A small sound classifier, trained from scratch: arch vit, norm rmsnorm.
Rows from block 4 of a small sound classifier, named by matrix and row number. Rows with one number belong to one neuron. Each number is 500 + 40 x the weight over its row's rms, rounded and kept within 0 to 999. All counts start at 0. Numbers have three digits each.
After each neuron's rows are labels from the 100 clips, of 14976, where the neuron reaches its highest value: "strongest on" is what is common among them. Only what is clearly more common there than usual is listed. The data: read English sentences (LibriTTS-R). In brackets: how many of the 100, against the usual share in percent.
# fc1: MLP up (model.blocks.4.mlp.fc1.weight, 384x192), inputs 0-191
# fc2: MLP down (model.blocks.4.mlp.fc2.weight, 192x384, transposed), outputs 0-191

fc1.318:541424504488477517447530505495498517454466415472512486491435551435492418497490464592483513530481519443399539515471522529488425539475455536515559449493479458511555483490529533502466548439462457552456511502529415576487537531480526511473459482511528467520432527574494562445450498614569480535452473531569482484583434452516454463466519451500505485507457480546542441475513506489452478551537518532440456558528497554455454541527467572497458473480533542453502470452502529466524430508475426476467508539491519467550563452459522486470512508464510506489530454567512503484537493469564508516
fc2.318:489523480513502510547489414512481497508519517510517502429527510519589523364515484495442488488498491570511445517493513500362501533505509470492483344511508502505496496487491565506500523528382590412510504499509502502520516489434500497533503527547486493495500509494481481517515491482516489421555485481522515433499502511492484524593501527508486497511492519507487510509523534426502488534512513515532603437509502492532472505538503513514462475404543479530531547510435478490483514552495589491508636501489498477497428600502603497507543497559496508498483502494468498550497518514481450406
strongest on: voice: female (100 vs 52.2)

fc1.245:517500496460501448564480458533548448567467470429536465482568454465459522492461413503512496488540448506532538483479526415547471493527483499437432518506464527494424480515529507506566502495532556466480505512403486449579529411551444459470486477498474518533577459467522522474576522428471520455478456537527442505524501446538531512575468491486400453487495520433522548478575524453499462452533475508499468492470456515541428466456512500533486504540483427462537511561455520445440489480491528568572506462477496480535489549549565515471493458525446534556439526459521465485524462449497510440
fc2.245:531507436500465478460521511442566583497454511455475572494514503516529493511537549507522507473563456467477505502475480561466465521519482501541537436515481531474533511495529473464522509410471512570547572510510506431508514469593476506537501493522576488533563490488561492588459522533452461456442510516521506506517463558538452526436437503569458475554495542501535481522448520526479475481453442505499525585538459525424412480585462462511546494482584507497548535488547478479554535575524534439493475479564566548528481517603537477515430519462525542556559458473538466481537530478512454501
strongest on: voice: male (92 vs 47.8)

fc1.239:534478460474483455468475501470475499550464496419471471531485436486501556528566503461534481466495491463519536386519442537493520567558514507437514498550442490541529532555437467476473510478529514494490483514508577470492429480562475503407500532485518453508580487465519545502550501474483514511527555461505519485476535454520557465530548527473493484485487564486452535461578507486559515447521467442490459442444440473501494484526477423559524505512545520514528468552527547438433441316522565535585535467496478473553459538509517512527545513480541514495552519511520519495510494549535516423
fc2.239:458466550503484511525481494550498502454548448519489433546473444449581499428454537394520440527564509591477516489553526514484534473485458488529508558544472509498530462563485437426510450549527543460491501525462469501466542523437479566547438508556496477469535467528498478423494493477510571486514441450461471497511530515503457518510535524473525527622497503432455550484453559473481476455492510535470485490553481513453526521454494471492491456512448588497525502435465461481511464549493540477480512542470477433529555488445505522516516531462488511487499487405462580516483565424541511619
strongest on: voice: male (90 vs 47.8)

fc1.271:457514478518476482522510569495456480519520556526494481502513472481529532474497558434510537495425507527611491468518543508532579539490548471493515574585531496440473481470524510516456442549487487381562515502491558490511493541484461506519460469501445509536498466472479481538464512401478471466524477502412542411425478507470494451506515562454570525467467508525534497453467480556513499504504476483526587469479482471553561484540467483506490550496508533514504511460511534507441580506527585488495539450516484518488400576416538499490509506508470537463471514588499465527503454637491463480
fc2.271:477539505444534497571514479572508507493507505493496438499493500579548501427559511448475507490513532543520531467494543583423525425518519509448480493513517465506466446503452512511487492469459554440472513483526496429489505523430525520546514488513469502527512512535465491493488517497480543492597511447493536527493479455454439441506478521493575454485470558496472467499462470495510525540442577447499555404515465529572494441502499487449451506356534562563489582527499507558502472511547544490524592514525523513463459601443540456526586543468522533501495501501524578575512449544527500504
strongest on: voice: male (100 vs 47.8)

fc1.352:462533516446553540425515508533488481465454539488445546506506520495587497376526472462457510469518522545487518503521521549494526508532439499555485534518470520443459527482420559480524470544432468444510458488526463531485495484456495445405518463492507494543451491515498538447517453534509484507469515454461503427532447518526499535564537524522573503435521519445500499478442467523520550419529492457554522460488501455489488519570535441520509481566470549477513600461524482545449470420455555524562471479545568459552502559547542469507514577462489461477504481454502549560517496574516599516
fc2.352:499541502466475510596513420497464463483498479496559500461500510489566485443511476454421500522487491586540453549467490510405512540525511473532501366485487512497522500472509571510533491515441561435478531478502522518517463497482510527561467548566493500513524482469470475547481541456523481444558474475526546414508469466504536507566512538487498526520472540527464522534459513458504468554510510510535574412498494510561490526486532508535512458469542448543530515545479467524523489524520591494471601475487483484510452571528597530478589530565512555538455516487484518579470479494524440376
strongest on: voice: male (79 vs 47.8)

fc1.376:496544508534536461525426493475524555525565536522555484503517449538523456497570426483513494422577448527587485501509458485483468550517524455498486505535452513558482543503437482511487423470597486527441483482455533454481516462535491469463548463531464514603542497483454445478538513471457483485471506516489466475490575565513589524508495573546509554518494554503564522500546433503544547520509433465539562461446451471509527484545465472514469569432519529556480500525483478526417436428570511468529497426492472537544507488434464496515431466535483459451456514504520437514493459563482516483
fc2.376:543482459466437555495491480512438447522529454452518475545534542516525464452504508432477512511511529525558538587504492616499477478529516500570534473495553547459559555474464511467475502549344483415491426495486503553512526548433551502555487484543502498482472546477434505510519518543553495538512535513504594452509472503496470483465536493483527496503457487544471440531515450561504545475532491566547495494533498492500520516506520507493424431551521508508451540512523511469476468557474530461403561484475490546519515464438636544485533548480528541466516487454498509570542517453542528530
strongest on: voice: male (89 vs 47.8)

fc1.5:578560442563467521549449490434518484468494515533502465565565497461478511470558448445560531429525537510488471443450502465467525534568495519529440555497460481473524464530559527445545553553520517488518545498567482516510476501463455498418472525552473460550501460505488481467483443476504548462493446531535461466519497474520535536566444526570509564504511435422531519457489541499538458532549464446543536442520497471444415522530494458536512510535542419525491528462454488474416550436578490514603471459521501534511455508554466474527533513550429447486498486515478503474529494474428512436
fc2.5:456524503466500491476540528602462487561442545410562434526446511547476544451490474497496553469478498476549537453521542503556486463540431540498520499460530490525412489445494526449505434446443500443422534513497492415435532509472456559547471500454483522470539548479549474513506530503499520516492445540536581568526559476515452470440454513540524474503498475498568465484458523524488460495442499447544457497538530481464529454475446537570502501507505409543462517497469468606498525566550491486442512528492491555493515556552483423565529493468551521480541457488542467499470555446512440477
strongest on: voice: female (90 vs 52.2)

fc1.70:529456563465524545497561511518535536437491465513494467509476592468438467502393532557495506523487570460416506583491534537455436449476456534558551463442519469496538470523528477479508550460456530536447436474486450509436553502490539547549487532560517559428437508563535532460485552593554467524533532467552484577556482496472431481460486479502540474515480470522517448512477499497494494546483549563419426517560512500522485494467476554482469426474529539505507478485528504521564482555477431497453477563454511471455520433533507503492536520499524488548554479511485545519485521447531500577
fc2.70:495514479497487522541475408492489486502530502491508513427524525520599497391525488508457491481501495555519436523491502492371495537495504493492466358510513496512507502500503567498518511521364579400500496503496493495529493476429527517547490510549506497501494510489494494502515503490508510435548488455533517440497513506487479520590503525504493496502499543498485506516511544442484494531495519523517603427507507503547454497554507509513472491391561476522520573515433481498504501547512584510483626499487500470499419593509594503510559502561495518507478503502473502559485523517488448414
strongest on: voice: female (100 vs 52.2)

fc1.214:560457469524516497513491377481497548542528530424490510524513406467490426538448498549520524471533496513462513437416522453506436574512507520522505511518495483474542493494526550519478489540505536545524550514497524482489473471572504447501488486492455423530478525463507575520551525503524531456483531561447482521532485509538550554559457450511447500533457462440470558528536521526536441473546490420497483475535489532421511473535569482592511530544548449478503547547431419429568517407479479471568476493448514479513529492468502468455511494546466510511530547503466455527432576451434471472
fc2.214:530568535478496490498467488559534522487561557540507478518526476467596498334487549483467428488515481445437416536461491535514460453550501504447532423482492518497494481457494450470527524545501490562479538492502494449461537495497524503553488585496497531402550430573506512501447547490470457449553505505532539491483484408434451517563445477539474460539554527561498501513484457480482448480493507542505497559551497501558467503583540565490527470496474457512497486541535496598470548496525481483467470529465517466494495487581546490495508491539461469523480423537460551518537491439555518503
strongest on: voice: female (98 vs 52.2)

fc1.199:491457568469533524481552494536546531458498447529475511506468560470443476529408488542510513551493540452422491548484563538473448442460500527542511469454528477493527487507522458491486560465470556500453455472499430528414561491476557541600516526502553539425438557566491498451477523569554463495539514487537486583520483497483443515473541504492536473517455457524494460544457499508509515570485534559464451528515493531457499506461509526482469427480588536526504484478533548530573451572471402515450447557487490513462535428514505484490543540500557446535529494503502568515499500411526502571
fc2.199:508503471510494521555486414508492490495529504489521507428531524508588494392519496501452492490503487559501435525500507492374492542506490493495470360520509502499500507496511571507513512521364592404500505502493510494534505485428516526542489509562495505512505496483492500498509510493509505427555498458533511436502502501489474503590500535515496503501504547489498499506519537436485498533497516515528594430514498509559460509548506494507463479397566469529530574504432479491501500535514574500498613497485499478510420596506596500494564493563493511510488507491469514555490510516489451399
strongest on: voice: female (100 vs 52.2)

fc1.118:536513531497521471521512444474575630473519471433518532506525556486441479496401487516476448526542547537473548521473551520436500472493447537503503491458508447490522494555564508467477569438550548525474471432486432538474473453515517518567496485492542530437430505509480523476543533585507543499471535519535519531479496478585429544538514469555475449542492464508505500514529552518542512541518498560451455541524484487510457504457566494488526463462589499498441521511465515488595454534493446514491432515451490484535540400405518473511487512523488463536556539493450531401498530456509507556
fc2.118:496515457511488526549493406511475485512532508489510507436523524511615517395512489521427487491506497585522439520492498495378495532504494481499474380525533501501496499498496550502503519529354568387509505495507516497508508488426537508547499514555504516493508503491480504509500502498518501422537490438531504446494511506464477503582495544509504492500506537502493506509519549446493502519511514522525584437518486502540468503568509527504490481400558469545519581510428472494507507541507569502484629503488494471497426595524583483498560489573497506501479511498480500556493520532491464427
strongest on: voice: female (100 vs 52.2)

fc1.23:535474442487517541529490468476440477478540517412509463541470425567539472498535505546489509418464504562484521426511543478539508564470549522450511503567428523472499548498487512501445512493522529444438509534560514488482436513566518464481487527503501502486478437466550490450523517437413518525524454523546553480471548524468488503535475535513520475534472553498526498531486500499517544410447462395581538487444453481556484543534487475492535538500541477446546541560490447476425536430515509485590544524471506440559426519543458470477455447514549547508522539522451434502439528508444542435
fc2.23:447448539570481529569476445517568431478501529506440457549434517549459527516551558447535504433509538535573505484572519548586485500498550494469438513556462567526526516505464442490465431529472522457571450555448496527442453469503458552536507545539499535537483430432429487461475442434447532451538499493477466522495446455460495493535545496476472541484496531537470477461445495467492465505541538494502450541478548515447476558507495488516525537469506537532453425494512552456539491572540499509485443512447509505464502504533551572479513476484479461535510543539473556518532439558568427562
strongest on: voice: male (89 vs 47.8)