python train.py --model="sound classifier" --dataset="read English sentences (LibriTTS-R)" --qk_norm=false --layers=8
Rows from block 4 of a small sound classifier, named by matrix and row number. Rows with one number belong to one neuron. Each number is 200 + 30 x the weight over its row's rms, rounded and kept within 0 to 999. All counts start at 0.
Before each neuron's rows are labels from the 100 clips, of 14976, where the neuron reaches its highest value: "responds to" is what is common among them. Only what is clearly more common there than usual is listed. The data: read English sentences (LibriTTS-R). In brackets: how many of the 100, against the usual share in percent.
# fc1: MLP up (model.blocks.4.mlp.fc1.weight, 384x192), inputs 0-191
# fc2: MLP down (model.blocks.4.mlp.fc2.weight, 192x384, transposed), outputs 0-191

responds to: voice: male (98 vs 47.8)
fc1.331,169,253,233,142,213,209,171,183,164,186,204,158,203,193,179,231,171,215,168,196,209,210,244,249,192,200,179,164,232,190,164,176,192,257,217,199,188,182,245,155,248,180,217,191,185,151,187,208,207,176,141,247,207,224,181,157,152,168,220,187,168,205,193,185,203,234,253,177,225,205,184,266,135,199,186,198,194,159,196,172,168,220,197,236,253,221,199,189,212,196,231,156,195,159,238,197,171,191,174,152,190,199,178,261,201,211,254,235,219,182,205,204,220,196,216,220,177,187,256,173,171,176,186,197,228,228,197,208,226,164,239,233,162,181,213,232,232,201,172,223,204,138,229,181,212,220,164,210,208,164,248,228,194,151,197,163,179,183,201,225,168,241,250,160,245,172,217,237,135,234,210,158,164,163,192,165,168,181,216,177,215,184,157,164,163,165,244,161,268,229,179,175
fc2.331,207,223,202,211,219,213,183,161,234,173,162,168,239,170,161,166,134,206,220,169,179,189,202,199,193,224,209,187,201,253,188,237,159,234,230,232,205,231,294,192,232,184,161,220,230,195,232,161,294,182,224,183,194,194,239,207,195,202,158,162,188,220,253,206,186,235,206,213,175,192,217,210,178,176,204,238,187,216,217,216,220,195,189,184,163,174,172,203,145,223,150,236,223,182,164,180,215,182,240,137,282,199,195,226,193,193,211,167,242,189,200,180,190,187,226,141,237,169,199,225,233,165,191,245,279,229,198,173,197,207,209,225,216,181,176,245,188,181,209,225,184,237,210,113,253,234,192,218,270,253,196,189,198,192,191,153,178,249,195,155,241,164,161,195,198,243,215,157,196,210,192,207,221,214,153,200,210,238,210,215,164,191,202,206,213,197,181,218,149,174,200,193

responds to: voice: male (100 vs 47.8)
fc1.188,182,239,196,204,208,211,214,212,208,232,173,201,224,242,245,221,216,187,145,188,155,199,234,220,144,228,247,191,202,221,158,131,185,240,250,201,179,216,253,201,255,215,211,217,244,180,198,184,247,219,227,213,171,175,164,167,146,194,219,162,172,214,229,160,133,209,206,179,208,216,171,218,194,222,198,161,197,190,182,174,181,165,208,262,246,176,224,197,195,245,190,189,139,176,222,156,184,201,197,175,218,147,146,202,204,178,214,154,208,202,221,185,249,188,154,192,181,200,256,200,183,182,187,253,225,175,195,164,171,159,217,246,135,193,191,203,227,231,198,228,211,191,224,187,217,176,202,226,216,170,239,179,222,222,218,141,236,214,221,265,192,231,223,155,202,202,224,201,120,213,148,256,220,178,189,238,182,191,205,152,164,232,253,182,184,249,182,175,237,210,171,195
fc2.188,185,241,218,156,255,167,227,203,135,241,197,196,181,200,204,176,203,151,188,197,215,218,215,188,136,228,195,179,159,189,217,244,232,251,222,192,191,188,202,243,141,199,187,219,202,186,179,187,132,191,206,189,210,192,153,209,174,217,207,198,194,164,144,266,187,183,186,186,180,181,134,222,176,196,164,224,217,247,197,206,231,181,216,231,232,186,244,168,224,186,222,196,186,191,188,183,265,208,166,197,230,208,209,196,179,183,178,185,230,188,210,225,224,172,222,176,241,211,179,218,210,183,204,145,195,200,224,153,199,170,223,249,133,201,163,211,221,133,176,202,193,190,183,179,219,91,222,202,243,233,255,233,145,202,226,185,191,203,241,258,218,193,281,222,215,198,208,177,165,274,166,231,168,236,254,196,208,206,207,231,214,194,174,181,218,253,210,200,228,188,183,175

responds to: voice: male (100 vs 47.8)
fc1.36,211,214,195,244,178,205,239,167,192,226,163,187,185,250,233,215,176,189,163,169,171,188,230,203,127,221,201,183,163,233,179,182,189,214,264,204,207,237,252,244,199,210,237,232,210,168,161,186,240,208,171,236,160,234,177,197,230,221,171,159,181,227,201,194,141,182,221,200,226,233,210,215,185,181,198,148,197,195,165,177,156,149,207,213,249,170,217,215,158,228,168,224,138,206,204,159,194,196,185,178,232,155,153,157,241,155,182,194,194,205,254,213,244,183,196,185,233,196,219,208,191,212,141,200,256,227,219,218,231,174,246,229,127,205,224,192,231,205,210,226,156,164,209,193,210,216,182,244,189,206,243,221,222,194,198,155,241,183,212,262,171,183,258,157,224,223,244,218,161,227,173,268,186,227,187,206,180,178,259,185,196,188,227,222,212,237,185,132,224,222,228,191
fc2.36,159,193,178,194,244,215,233,207,148,215,214,220,211,200,211,202,184,152,164,193,210,245,225,213,153,257,208,233,156,205,204,237,231,223,198,161,202,156,214,238,132,183,198,215,182,193,163,166,100,202,193,173,235,187,166,221,189,209,202,218,218,182,151,239,176,201,210,195,194,171,146,220,180,218,177,219,216,207,211,173,230,186,219,216,217,202,207,204,216,169,208,207,226,176,228,181,232,190,144,216,225,175,225,193,162,200,168,183,255,176,198,226,246,172,186,204,224,194,175,178,192,178,191,160,190,232,220,164,222,195,198,234,111,184,162,234,202,187,151,210,218,217,179,172,191,83,225,191,250,216,248,211,180,206,226,184,206,223,212,230,202,213,299,210,180,228,205,195,183,292,187,270,179,235,242,204,231,200,215,198,179,204,199,189,214,226,199,197,261,228,194,161

responds to: voice: male (100 vs 47.8)
fc1.282,187,223,159,210,200,188,221,147,200,189,189,176,228,196,227,185,207,202,230,214,85,209,211,214,237,247,186,178,197,221,159,208,165,208,241,194,95,200,183,178,197,229,249,198,222,178,183,214,246,256,210,244,206,155,185,210,235,197,223,172,166,219,195,176,226,216,228,256,197,254,165,211,181,192,212,182,170,165,189,174,186,181,157,222,260,191,167,171,197,216,219,178,182,146,242,231,202,181,187,154,225,160,173,193,182,198,255,212,217,207,195,205,200,189,177,200,217,164,187,223,139,200,201,141,226,186,132,197,208,94,236,223,185,195,185,194,212,219,174,147,209,131,184,207,252,222,203,177,193,177,228,212,208,177,193,162,202,130,236,241,214,258,234,141,213,193,199,196,197,202,167,190,195,211,189,205,196,159,231,180,222,210,190,205,215,217,180,220,245,184,205,182
fc2.282,164,173,240,205,186,214,210,242,180,207,220,198,172,234,159,226,153,206,232,192,200,223,268,205,128,210,205,206,192,193,202,220,247,236,186,178,199,197,214,286,149,194,147,176,196,226,218,212,188,176,224,157,225,208,208,222,182,181,219,197,239,182,158,250,140,202,175,180,214,166,200,154,231,221,120,248,214,229,214,204,243,209,251,218,189,210,205,160,184,154,156,246,212,226,195,197,264,228,165,226,227,215,220,187,199,153,161,199,211,210,214,174,240,208,231,171,215,205,186,162,223,176,177,207,194,219,238,208,263,195,208,234,154,233,167,227,227,203,217,217,150,242,147,169,183,141,251,270,238,181,246,169,197,235,205,211,165,211,179,175,187,183,215,229,199,201,187,150,183,235,195,216,209,223,222,206,159,217,206,212,213,159,206,220,253,260,183,193,206,228,209,248

responds to: voice: male (89 vs 47.8)
fc1.7,165,183,184,175,242,125,174,222,162,244,173,232,207,222,214,204,193,191,203,257,155,214,174,177,219,233,209,225,220,242,167,259,206,206,251,200,161,164,231,179,196,245,237,227,178,223,202,208,213,227,187,230,188,220,239,226,155,173,221,191,221,204,275,200,162,219,198,168,154,201,196,236,182,199,200,153,147,163,214,172,168,182,180,237,200,229,148,198,233,172,252,155,127,154,187,187,223,197,207,197,246,145,221,225,227,176,197,189,177,208,219,209,170,161,219,215,247,149,194,180,174,216,187,200,224,226,164,220,215,210,255,233,185,159,182,192,245,151,203,180,234,172,235,200,208,152,239,189,231,202,247,220,155,214,162,161,171,199,211,207,175,221,185,172,181,197,184,215,168,257,202,176,160,235,155,233,222,177,157,208,155,199,250,225,211,156,180,228,190,187,197,138
fc2.7,184,163,171,192,218,218,195,185,186,177,192,173,219,244,194,203,220,187,213,223,254,168,236,215,122,139,212,124,186,244,154,191,242,236,165,168,216,197,222,262,123,172,245,149,190,157,189,252,174,237,182,209,223,183,169,219,191,209,232,195,225,224,135,227,176,241,177,166,231,212,205,162,239,214,180,172,228,235,189,195,255,172,204,146,144,204,220,215,234,190,212,224,217,204,190,193,215,222,204,166,251,201,218,152,226,191,189,208,219,228,173,167,236,242,177,165,192,182,192,156,232,223,171,227,191,237,226,232,201,214,233,202,142,234,235,183,199,162,220,196,206,226,182,182,190,233,175,242,208,199,259,151,232,199,192,221,197,215,202,229,192,133,238,239,164,160,212,174,187,226,214,271,176,224,203,242,188,172,230,225,215,167,218,209,211,184,216,167,200,166,207,246

responds to: voice: female (99 vs 52.2)
fc1.373,232,159,194,225,233,223,172,196,169,226,258,261,148,179,209,237,197,188,196,195,208,217,158,171,214,229,167,159,244,197,215,205,249,190,157,239,233,147,178,171,205,211,170,188,241,169,156,243,157,176,178,194,192,179,208,183,189,184,221,184,256,243,164,223,208,237,228,235,223,193,188,214,236,219,156,237,148,190,177,222,213,217,217,246,163,208,232,209,172,213,244,231,197,208,252,215,217,174,162,157,179,230,183,157,215,194,186,241,232,211,217,165,167,227,230,206,222,220,164,161,156,216,227,204,229,161,212,192,252,228,195,211,159,183,199,214,185,228,227,225,165,165,150,241,144,240,217,192,150,207,156,192,242,178,246,255,189,218,212,226,239,161,170,255,236,221,210,203,246,233,224,181,189,180,156,152,172,238,203,197,221,203,241,212,159,240,170,210,152,204,229,244
fc2.373,198,212,176,216,205,224,229,202,138,186,176,188,208,222,188,184,220,200,157,217,225,211,260,182,102,238,194,227,169,208,188,206,203,257,200,164,219,187,212,193,100,195,218,211,184,206,211,174,74,193,189,193,205,190,217,211,182,250,221,228,221,212,113,252,170,214,205,193,212,192,184,228,208,179,157,197,223,228,191,206,244,187,188,188,215,190,197,174,187,199,219,196,195,203,211,179,221,193,192,220,197,155,196,198,219,207,176,212,268,203,235,209,178,189,213,199,233,208,197,181,209,196,215,139,198,189,200,191,212,204,210,267,149,193,205,214,232,168,183,244,192,199,211,162,215,128,226,194,236,233,239,189,152,195,188,194,185,228,208,258,218,196,287,214,182,203,185,201,138,298,195,263,220,203,218,195,237,187,217,194,195,223,182,198,213,246,199,214,224,207,156,141

responds to: voice: male (99 vs 47.8)
fc1.100,177,190,172,210,181,201,225,218,239,203,164,168,217,197,228,235,180,186,198,192,193,167,210,218,188,214,238,146,218,209,189,132,205,214,288,195,194,222,230,197,201,248,227,210,241,168,204,228,257,268,212,195,142,179,180,175,220,208,221,159,155,246,205,192,128,228,206,202,221,249,186,215,191,237,205,178,194,209,150,187,226,172,211,227,201,189,195,192,182,220,184,204,129,183,183,184,208,200,222,128,244,143,136,173,190,181,188,170,216,206,256,180,243,209,187,187,215,226,229,208,168,167,188,227,228,206,199,203,200,202,220,289,178,193,194,180,239,259,190,234,191,198,187,207,237,208,196,210,204,205,204,190,184,217,206,160,250,208,211,264,176,195,223,168,226,197,214,190,120,267,144,220,184,186,205,204,215,182,223,176,197,226,263,198,170,229,205,189,299,199,168,206
fc2.100,185,220,204,181,227,190,229,207,194,251,209,208,186,218,192,200,188,175,202,179,191,252,233,207,123,233,209,177,172,223,182,206,214,231,210,226,173,205,235,264,170,235,166,213,210,211,166,186,182,211,200,175,217,166,168,210,188,194,222,186,196,179,155,236,129,167,203,178,220,204,143,187,188,232,141,226,221,232,208,185,197,183,211,236,217,209,234,175,189,185,174,217,188,187,240,190,262,223,163,192,239,208,197,178,147,170,149,185,190,183,222,205,275,164,196,175,228,209,192,193,186,170,173,196,221,205,228,146,245,177,204,232,116,195,172,225,242,182,177,197,207,186,163,157,195,110,230,243,252,200,251,220,195,209,223,190,191,210,227,226,185,223,279,204,204,225,216,195,171,296,156,238,174,213,271,226,189,205,213,189,184,206,213,224,233,275,201,156,232,217,205,201

responds to: voice: male (88 vs 47.8)
fc1.341,186,206,214,185,187,177,185,141,168,233,255,236,242,182,217,186,192,175,171,233,120,230,261,168,210,217,177,219,248,212,133,261,194,270,221,208,170,156,204,196,226,213,191,191,212,202,185,169,198,244,174,180,202,174,185,219,185,253,167,217,197,159,201,193,137,208,217,198,208,190,192,208,178,213,236,173,161,135,171,194,219,164,195,268,193,185,186,190,141,237,189,155,167,175,211,209,211,230,208,169,194,189,166,273,201,233,276,224,238,200,211,204,168,184,175,169,199,161,227,209,165,220,213,204,196,209,135,177,192,164,236,221,175,205,182,228,257,181,204,165,217,151,224,213,294,188,208,188,210,206,200,226,198,190,206,186,168,164,201,178,165,245,213,137,197,229,202,177,162,205,133,214,212,192,162,244,227,207,217,191,195,229,221,203,208,193,175,189,202,234,226,155
fc2.341,185,193,205,203,187,197,226,224,188,211,170,203,198,199,178,235,192,202,191,197,229,222,233,230,112,214,206,133,165,225,193,213,227,217,209,171,235,218,215,268,201,182,206,209,193,205,225,211,190,184,237,163,215,200,192,202,201,225,218,213,191,216,55,290,122,207,155,213,181,200,190,178,219,197,100,216,204,203,220,213,271,217,246,172,147,224,183,174,178,151,180,209,214,233,208,219,261,242,170,191,232,162,208,183,202,149,180,228,188,213,210,190,217,207,218,206,239,189,196,194,218,171,189,210,222,213,226,183,262,225,213,255,184,230,206,211,213,197,218,235,197,227,192,190,184,184,242,247,219,203,232,176,173,216,218,194,216,219,161,242,184,151,246,221,187,202,189,196,165,259,183,245,195,214,229,200,171,209,221,199,199,188,201,220,223,287,217,207,195,227,216,234

responds to: voice: female (98 vs 52.2)
fc1.278,227,205,243,182,188,223,173,163,134,180,208,193,193,194,174,170,243,191,185,282,198,185,221,162,166,164,157,180,204,155,176,278,183,261,189,183,203,198,185,164,217,220,203,219,174,198,154,188,208,178,133,199,275,204,216,216,236,266,170,229,158,193,270,266,226,233,189,201,197,186,229,227,188,165,197,179,153,147,224,226,199,171,177,177,192,217,202,208,173,160,213,166,225,218,217,157,186,189,214,175,184,193,184,244,183,181,245,256,205,198,155,244,126,209,228,214,211,196,173,202,172,235,221,114,185,168,165,219,192,178,171,180,272,195,230,223,181,140,221,196,220,165,202,183,189,215,178,200,185,178,237,214,157,184,205,212,207,182,218,186,229,201,180,199,160,212,145,225,211,194,205,206,225,208,163,175,182,163,196,229,219,221,167,172,209,144,200,258,191,215,203,201
fc2.278,202,231,200,201,221,239,218,231,164,202,173,161,218,203,235,247,193,160,195,188,188,222,241,219,159,204,215,257,193,172,181,193,215,211,166,148,210,197,205,249,159,150,189,230,177,219,174,217,126,186,269,196,208,170,194,202,172,215,262,223,203,190,88,212,193,178,202,207,210,164,152,138,233,185,170,227,199,204,192,215,278,208,251,202,198,211,234,225,198,213,196,222,205,234,166,194,203,204,136,238,214,186,223,146,155,155,185,172,210,198,233,247,214,160,159,208,180,212,199,182,233,220,204,179,194,223,201,164,212,166,195,211,203,214,212,189,192,210,181,256,181,268,202,217,192,118,291,157,201,174,224,181,221,205,225,215,199,204,221,214,211,194,260,228,197,231,208,201,138,231,228,193,154,179,221,191,232,222,185,190,181,167,237,233,172,237,208,195,215,193,153,197

responds to: voice: female (100 vs 52.2)
fc1.233,175,217,226,236,158,218,175,248,242,186,186,192,206,196,161,151,216,167,211,202,234,150,202,215,167,185,245,230,203,193,212,171,159,145,158,153,227,186,187,239,167,237,194,233,172,207,219,174,164,233,221,218,236,192,198,184,152,242,270,212,230,163,145,178,242,238,163,225,217,193,200,210,235,224,181,153,164,201,178,239,176,171,221,235,256,235,259,201,221,155,223,197,212,178,233,200,194,239,160,225,232,207,204,185,185,220,222,242,162,190,222,241,199,202,181,247,161,173,205,222,227,168,187,261,176,195,169,211,180,188,197,195,216,218,235,173,204,217,163,242,178,254,183,166,224,207,211,189,171,177,189,195,163,147,191,222,152,218,235,240,251,207,223,195,168,193,149,177,238,235,179,163,247,147,194,240,141,236,180,235,255,218,180,241,172,236,196,164,204,192,180,218
fc2.233,175,184,211,212,177,215,222,174,117,176,223,165,190,187,177,159,242,228,160,215,206,223,211,181,103,227,215,206,174,206,217,211,232,271,205,185,221,172,208,198,155,206,188,200,220,215,156,177,102,220,175,225,197,199,228,175,194,257,221,235,228,190,170,218,154,196,215,224,160,198,164,187,177,209,186,226,195,188,175,210,234,181,206,195,186,205,209,176,165,228,184,197,170,168,193,157,189,206,208,213,196,142,197,218,169,217,191,183,283,176,206,189,161,225,238,209,220,230,219,186,224,174,194,114,220,191,232,208,208,219,228,194,190,227,226,215,231,177,222,220,176,197,234,155,199,171,221,167,235,201,260,203,198,188,195,165,196,230,222,240,211,174,258,191,232,202,180,171,158,264,201,286,169,230,222,211,236,196,190,236,161,218,175,210,183,206,186,222,252,174,137,125

responds to: voice: male (95 vs 47.8)
fc1.198,236,238,182,164,233,246,183,173,196,235,194,185,165,231,130,208,248,166,202,212,189,194,266,173,171,223,168,164,164,187,163,225,205,213,189,164,153,220,202,177,167,166,251,206,208,205,154,167,221,161,158,217,220,234,175,231,190,215,155,225,179,182,200,241,170,218,237,172,176,159,207,212,210,156,189,182,188,117,252,172,201,187,222,231,187,229,241,212,245,236,207,195,192,242,186,205,193,152,169,193,200,182,244,183,161,216,213,245,242,213,194,246,192,151,162,205,177,197,198,168,220,203,254,227,162,231,181,166,173,187,153,214,227,242,219,185,154,192,193,184,176,152,250,212,172,231,153,171,178,222,223,217,142,213,213,247,211,135,203,228,239,253,189,183,221,181,167,200,206,186,251,193,207,170,179,180,169,234,207,226,200,219,142,214,196,229,190,202,160,214,252,154
fc2.198,197,181,187,207,219,242,229,181,126,189,167,179,193,181,186,198,234,199,174,237,203,222,239,213,128,226,224,188,183,174,159,210,175,261,171,162,226,181,188,173,153,187,218,202,225,207,180,156,123,204,251,176,170,229,235,217,228,209,189,235,194,212,88,224,153,172,168,199,212,210,230,209,207,192,149,217,203,196,184,230,223,215,184,159,191,232,178,193,196,199,206,219,198,205,168,179,197,210,147,168,189,179,225,198,174,150,194,175,209,189,227,186,210,224,199,186,228,235,194,202,184,196,255,126,191,171,252,218,215,210,187,233,185,210,225,225,203,176,195,246,225,217,225,210,176,148,219,142,170,197,236,214,192,210,192,204,184,241,188,253,183,128,294,188,207,219,150,233,173,224,186,250,185,166,274,221,236,165,208,181,177,201,203,167,191,220,208,241,219,175,198,143

responds to: voice: male (99 vs 47.8)
fc1.121,150,179,187,153,164,216,209,188,184,164,230,170,181,198,228,162,192,227,184,205,172,233,231,222,224,224,177,191,232,236,145,194,174,258,275,213,155,192,224,238,252,178,235,190,207,150,160,225,200,229,190,244,195,232,225,240,219,244,223,173,141,177,161,240,218,164,242,239,201,229,159,213,172,222,200,143,234,198,205,219,170,223,164,174,208,207,209,224,214,215,232,198,175,227,211,189,193,164,216,169,236,184,197,246,173,239,242,167,226,214,188,211,193,251,238,172,185,238,224,216,201,166,140,187,233,207,187,183,211,183,184,197,208,161,195,246,241,173,216,233,221,215,214,169,210,219,218,237,196,173,246,254,244,184,182,172,182,212,250,212,213,192,192,160,166,167,197,175,228,244,135,223,230,225,205,181,155,145,239,220,158,227,254,175,155,164,235,154,250,207,213,206
fc2.121,165,178,198,162,254,177,185,180,178,222,220,156,196,168,165,205,171,199,204,177,236,246,178,176,245,224,250,143,206,228,248,213,165,230,243,212,145,177,195,244,190,208,163,248,177,213,197,256,236,207,153,183,154,206,231,160,208,238,238,209,231,186,238,169,231,150,189,187,165,215,179,160,198,232,154,166,236,189,175,168,148,174,188,161,159,232,215,191,164,206,219,213,171,199,214,202,171,248,233,236,253,236,191,218,185,241,186,176,157,188,223,243,223,200,255,179,158,247,200,157,171,218,183,202,181,160,235,221,196,239,183,220,216,168,153,183,240,213,145,242,215,235,175,175,210,230,193,216,233,195,191,224,200,145,256,165,177,191,181,225,210,198,209,234,215,217,260,195,224,223,239,182,228,170,231,164,159,201,228,221,189,207,200,166,189,160,158,150,182,207,231,165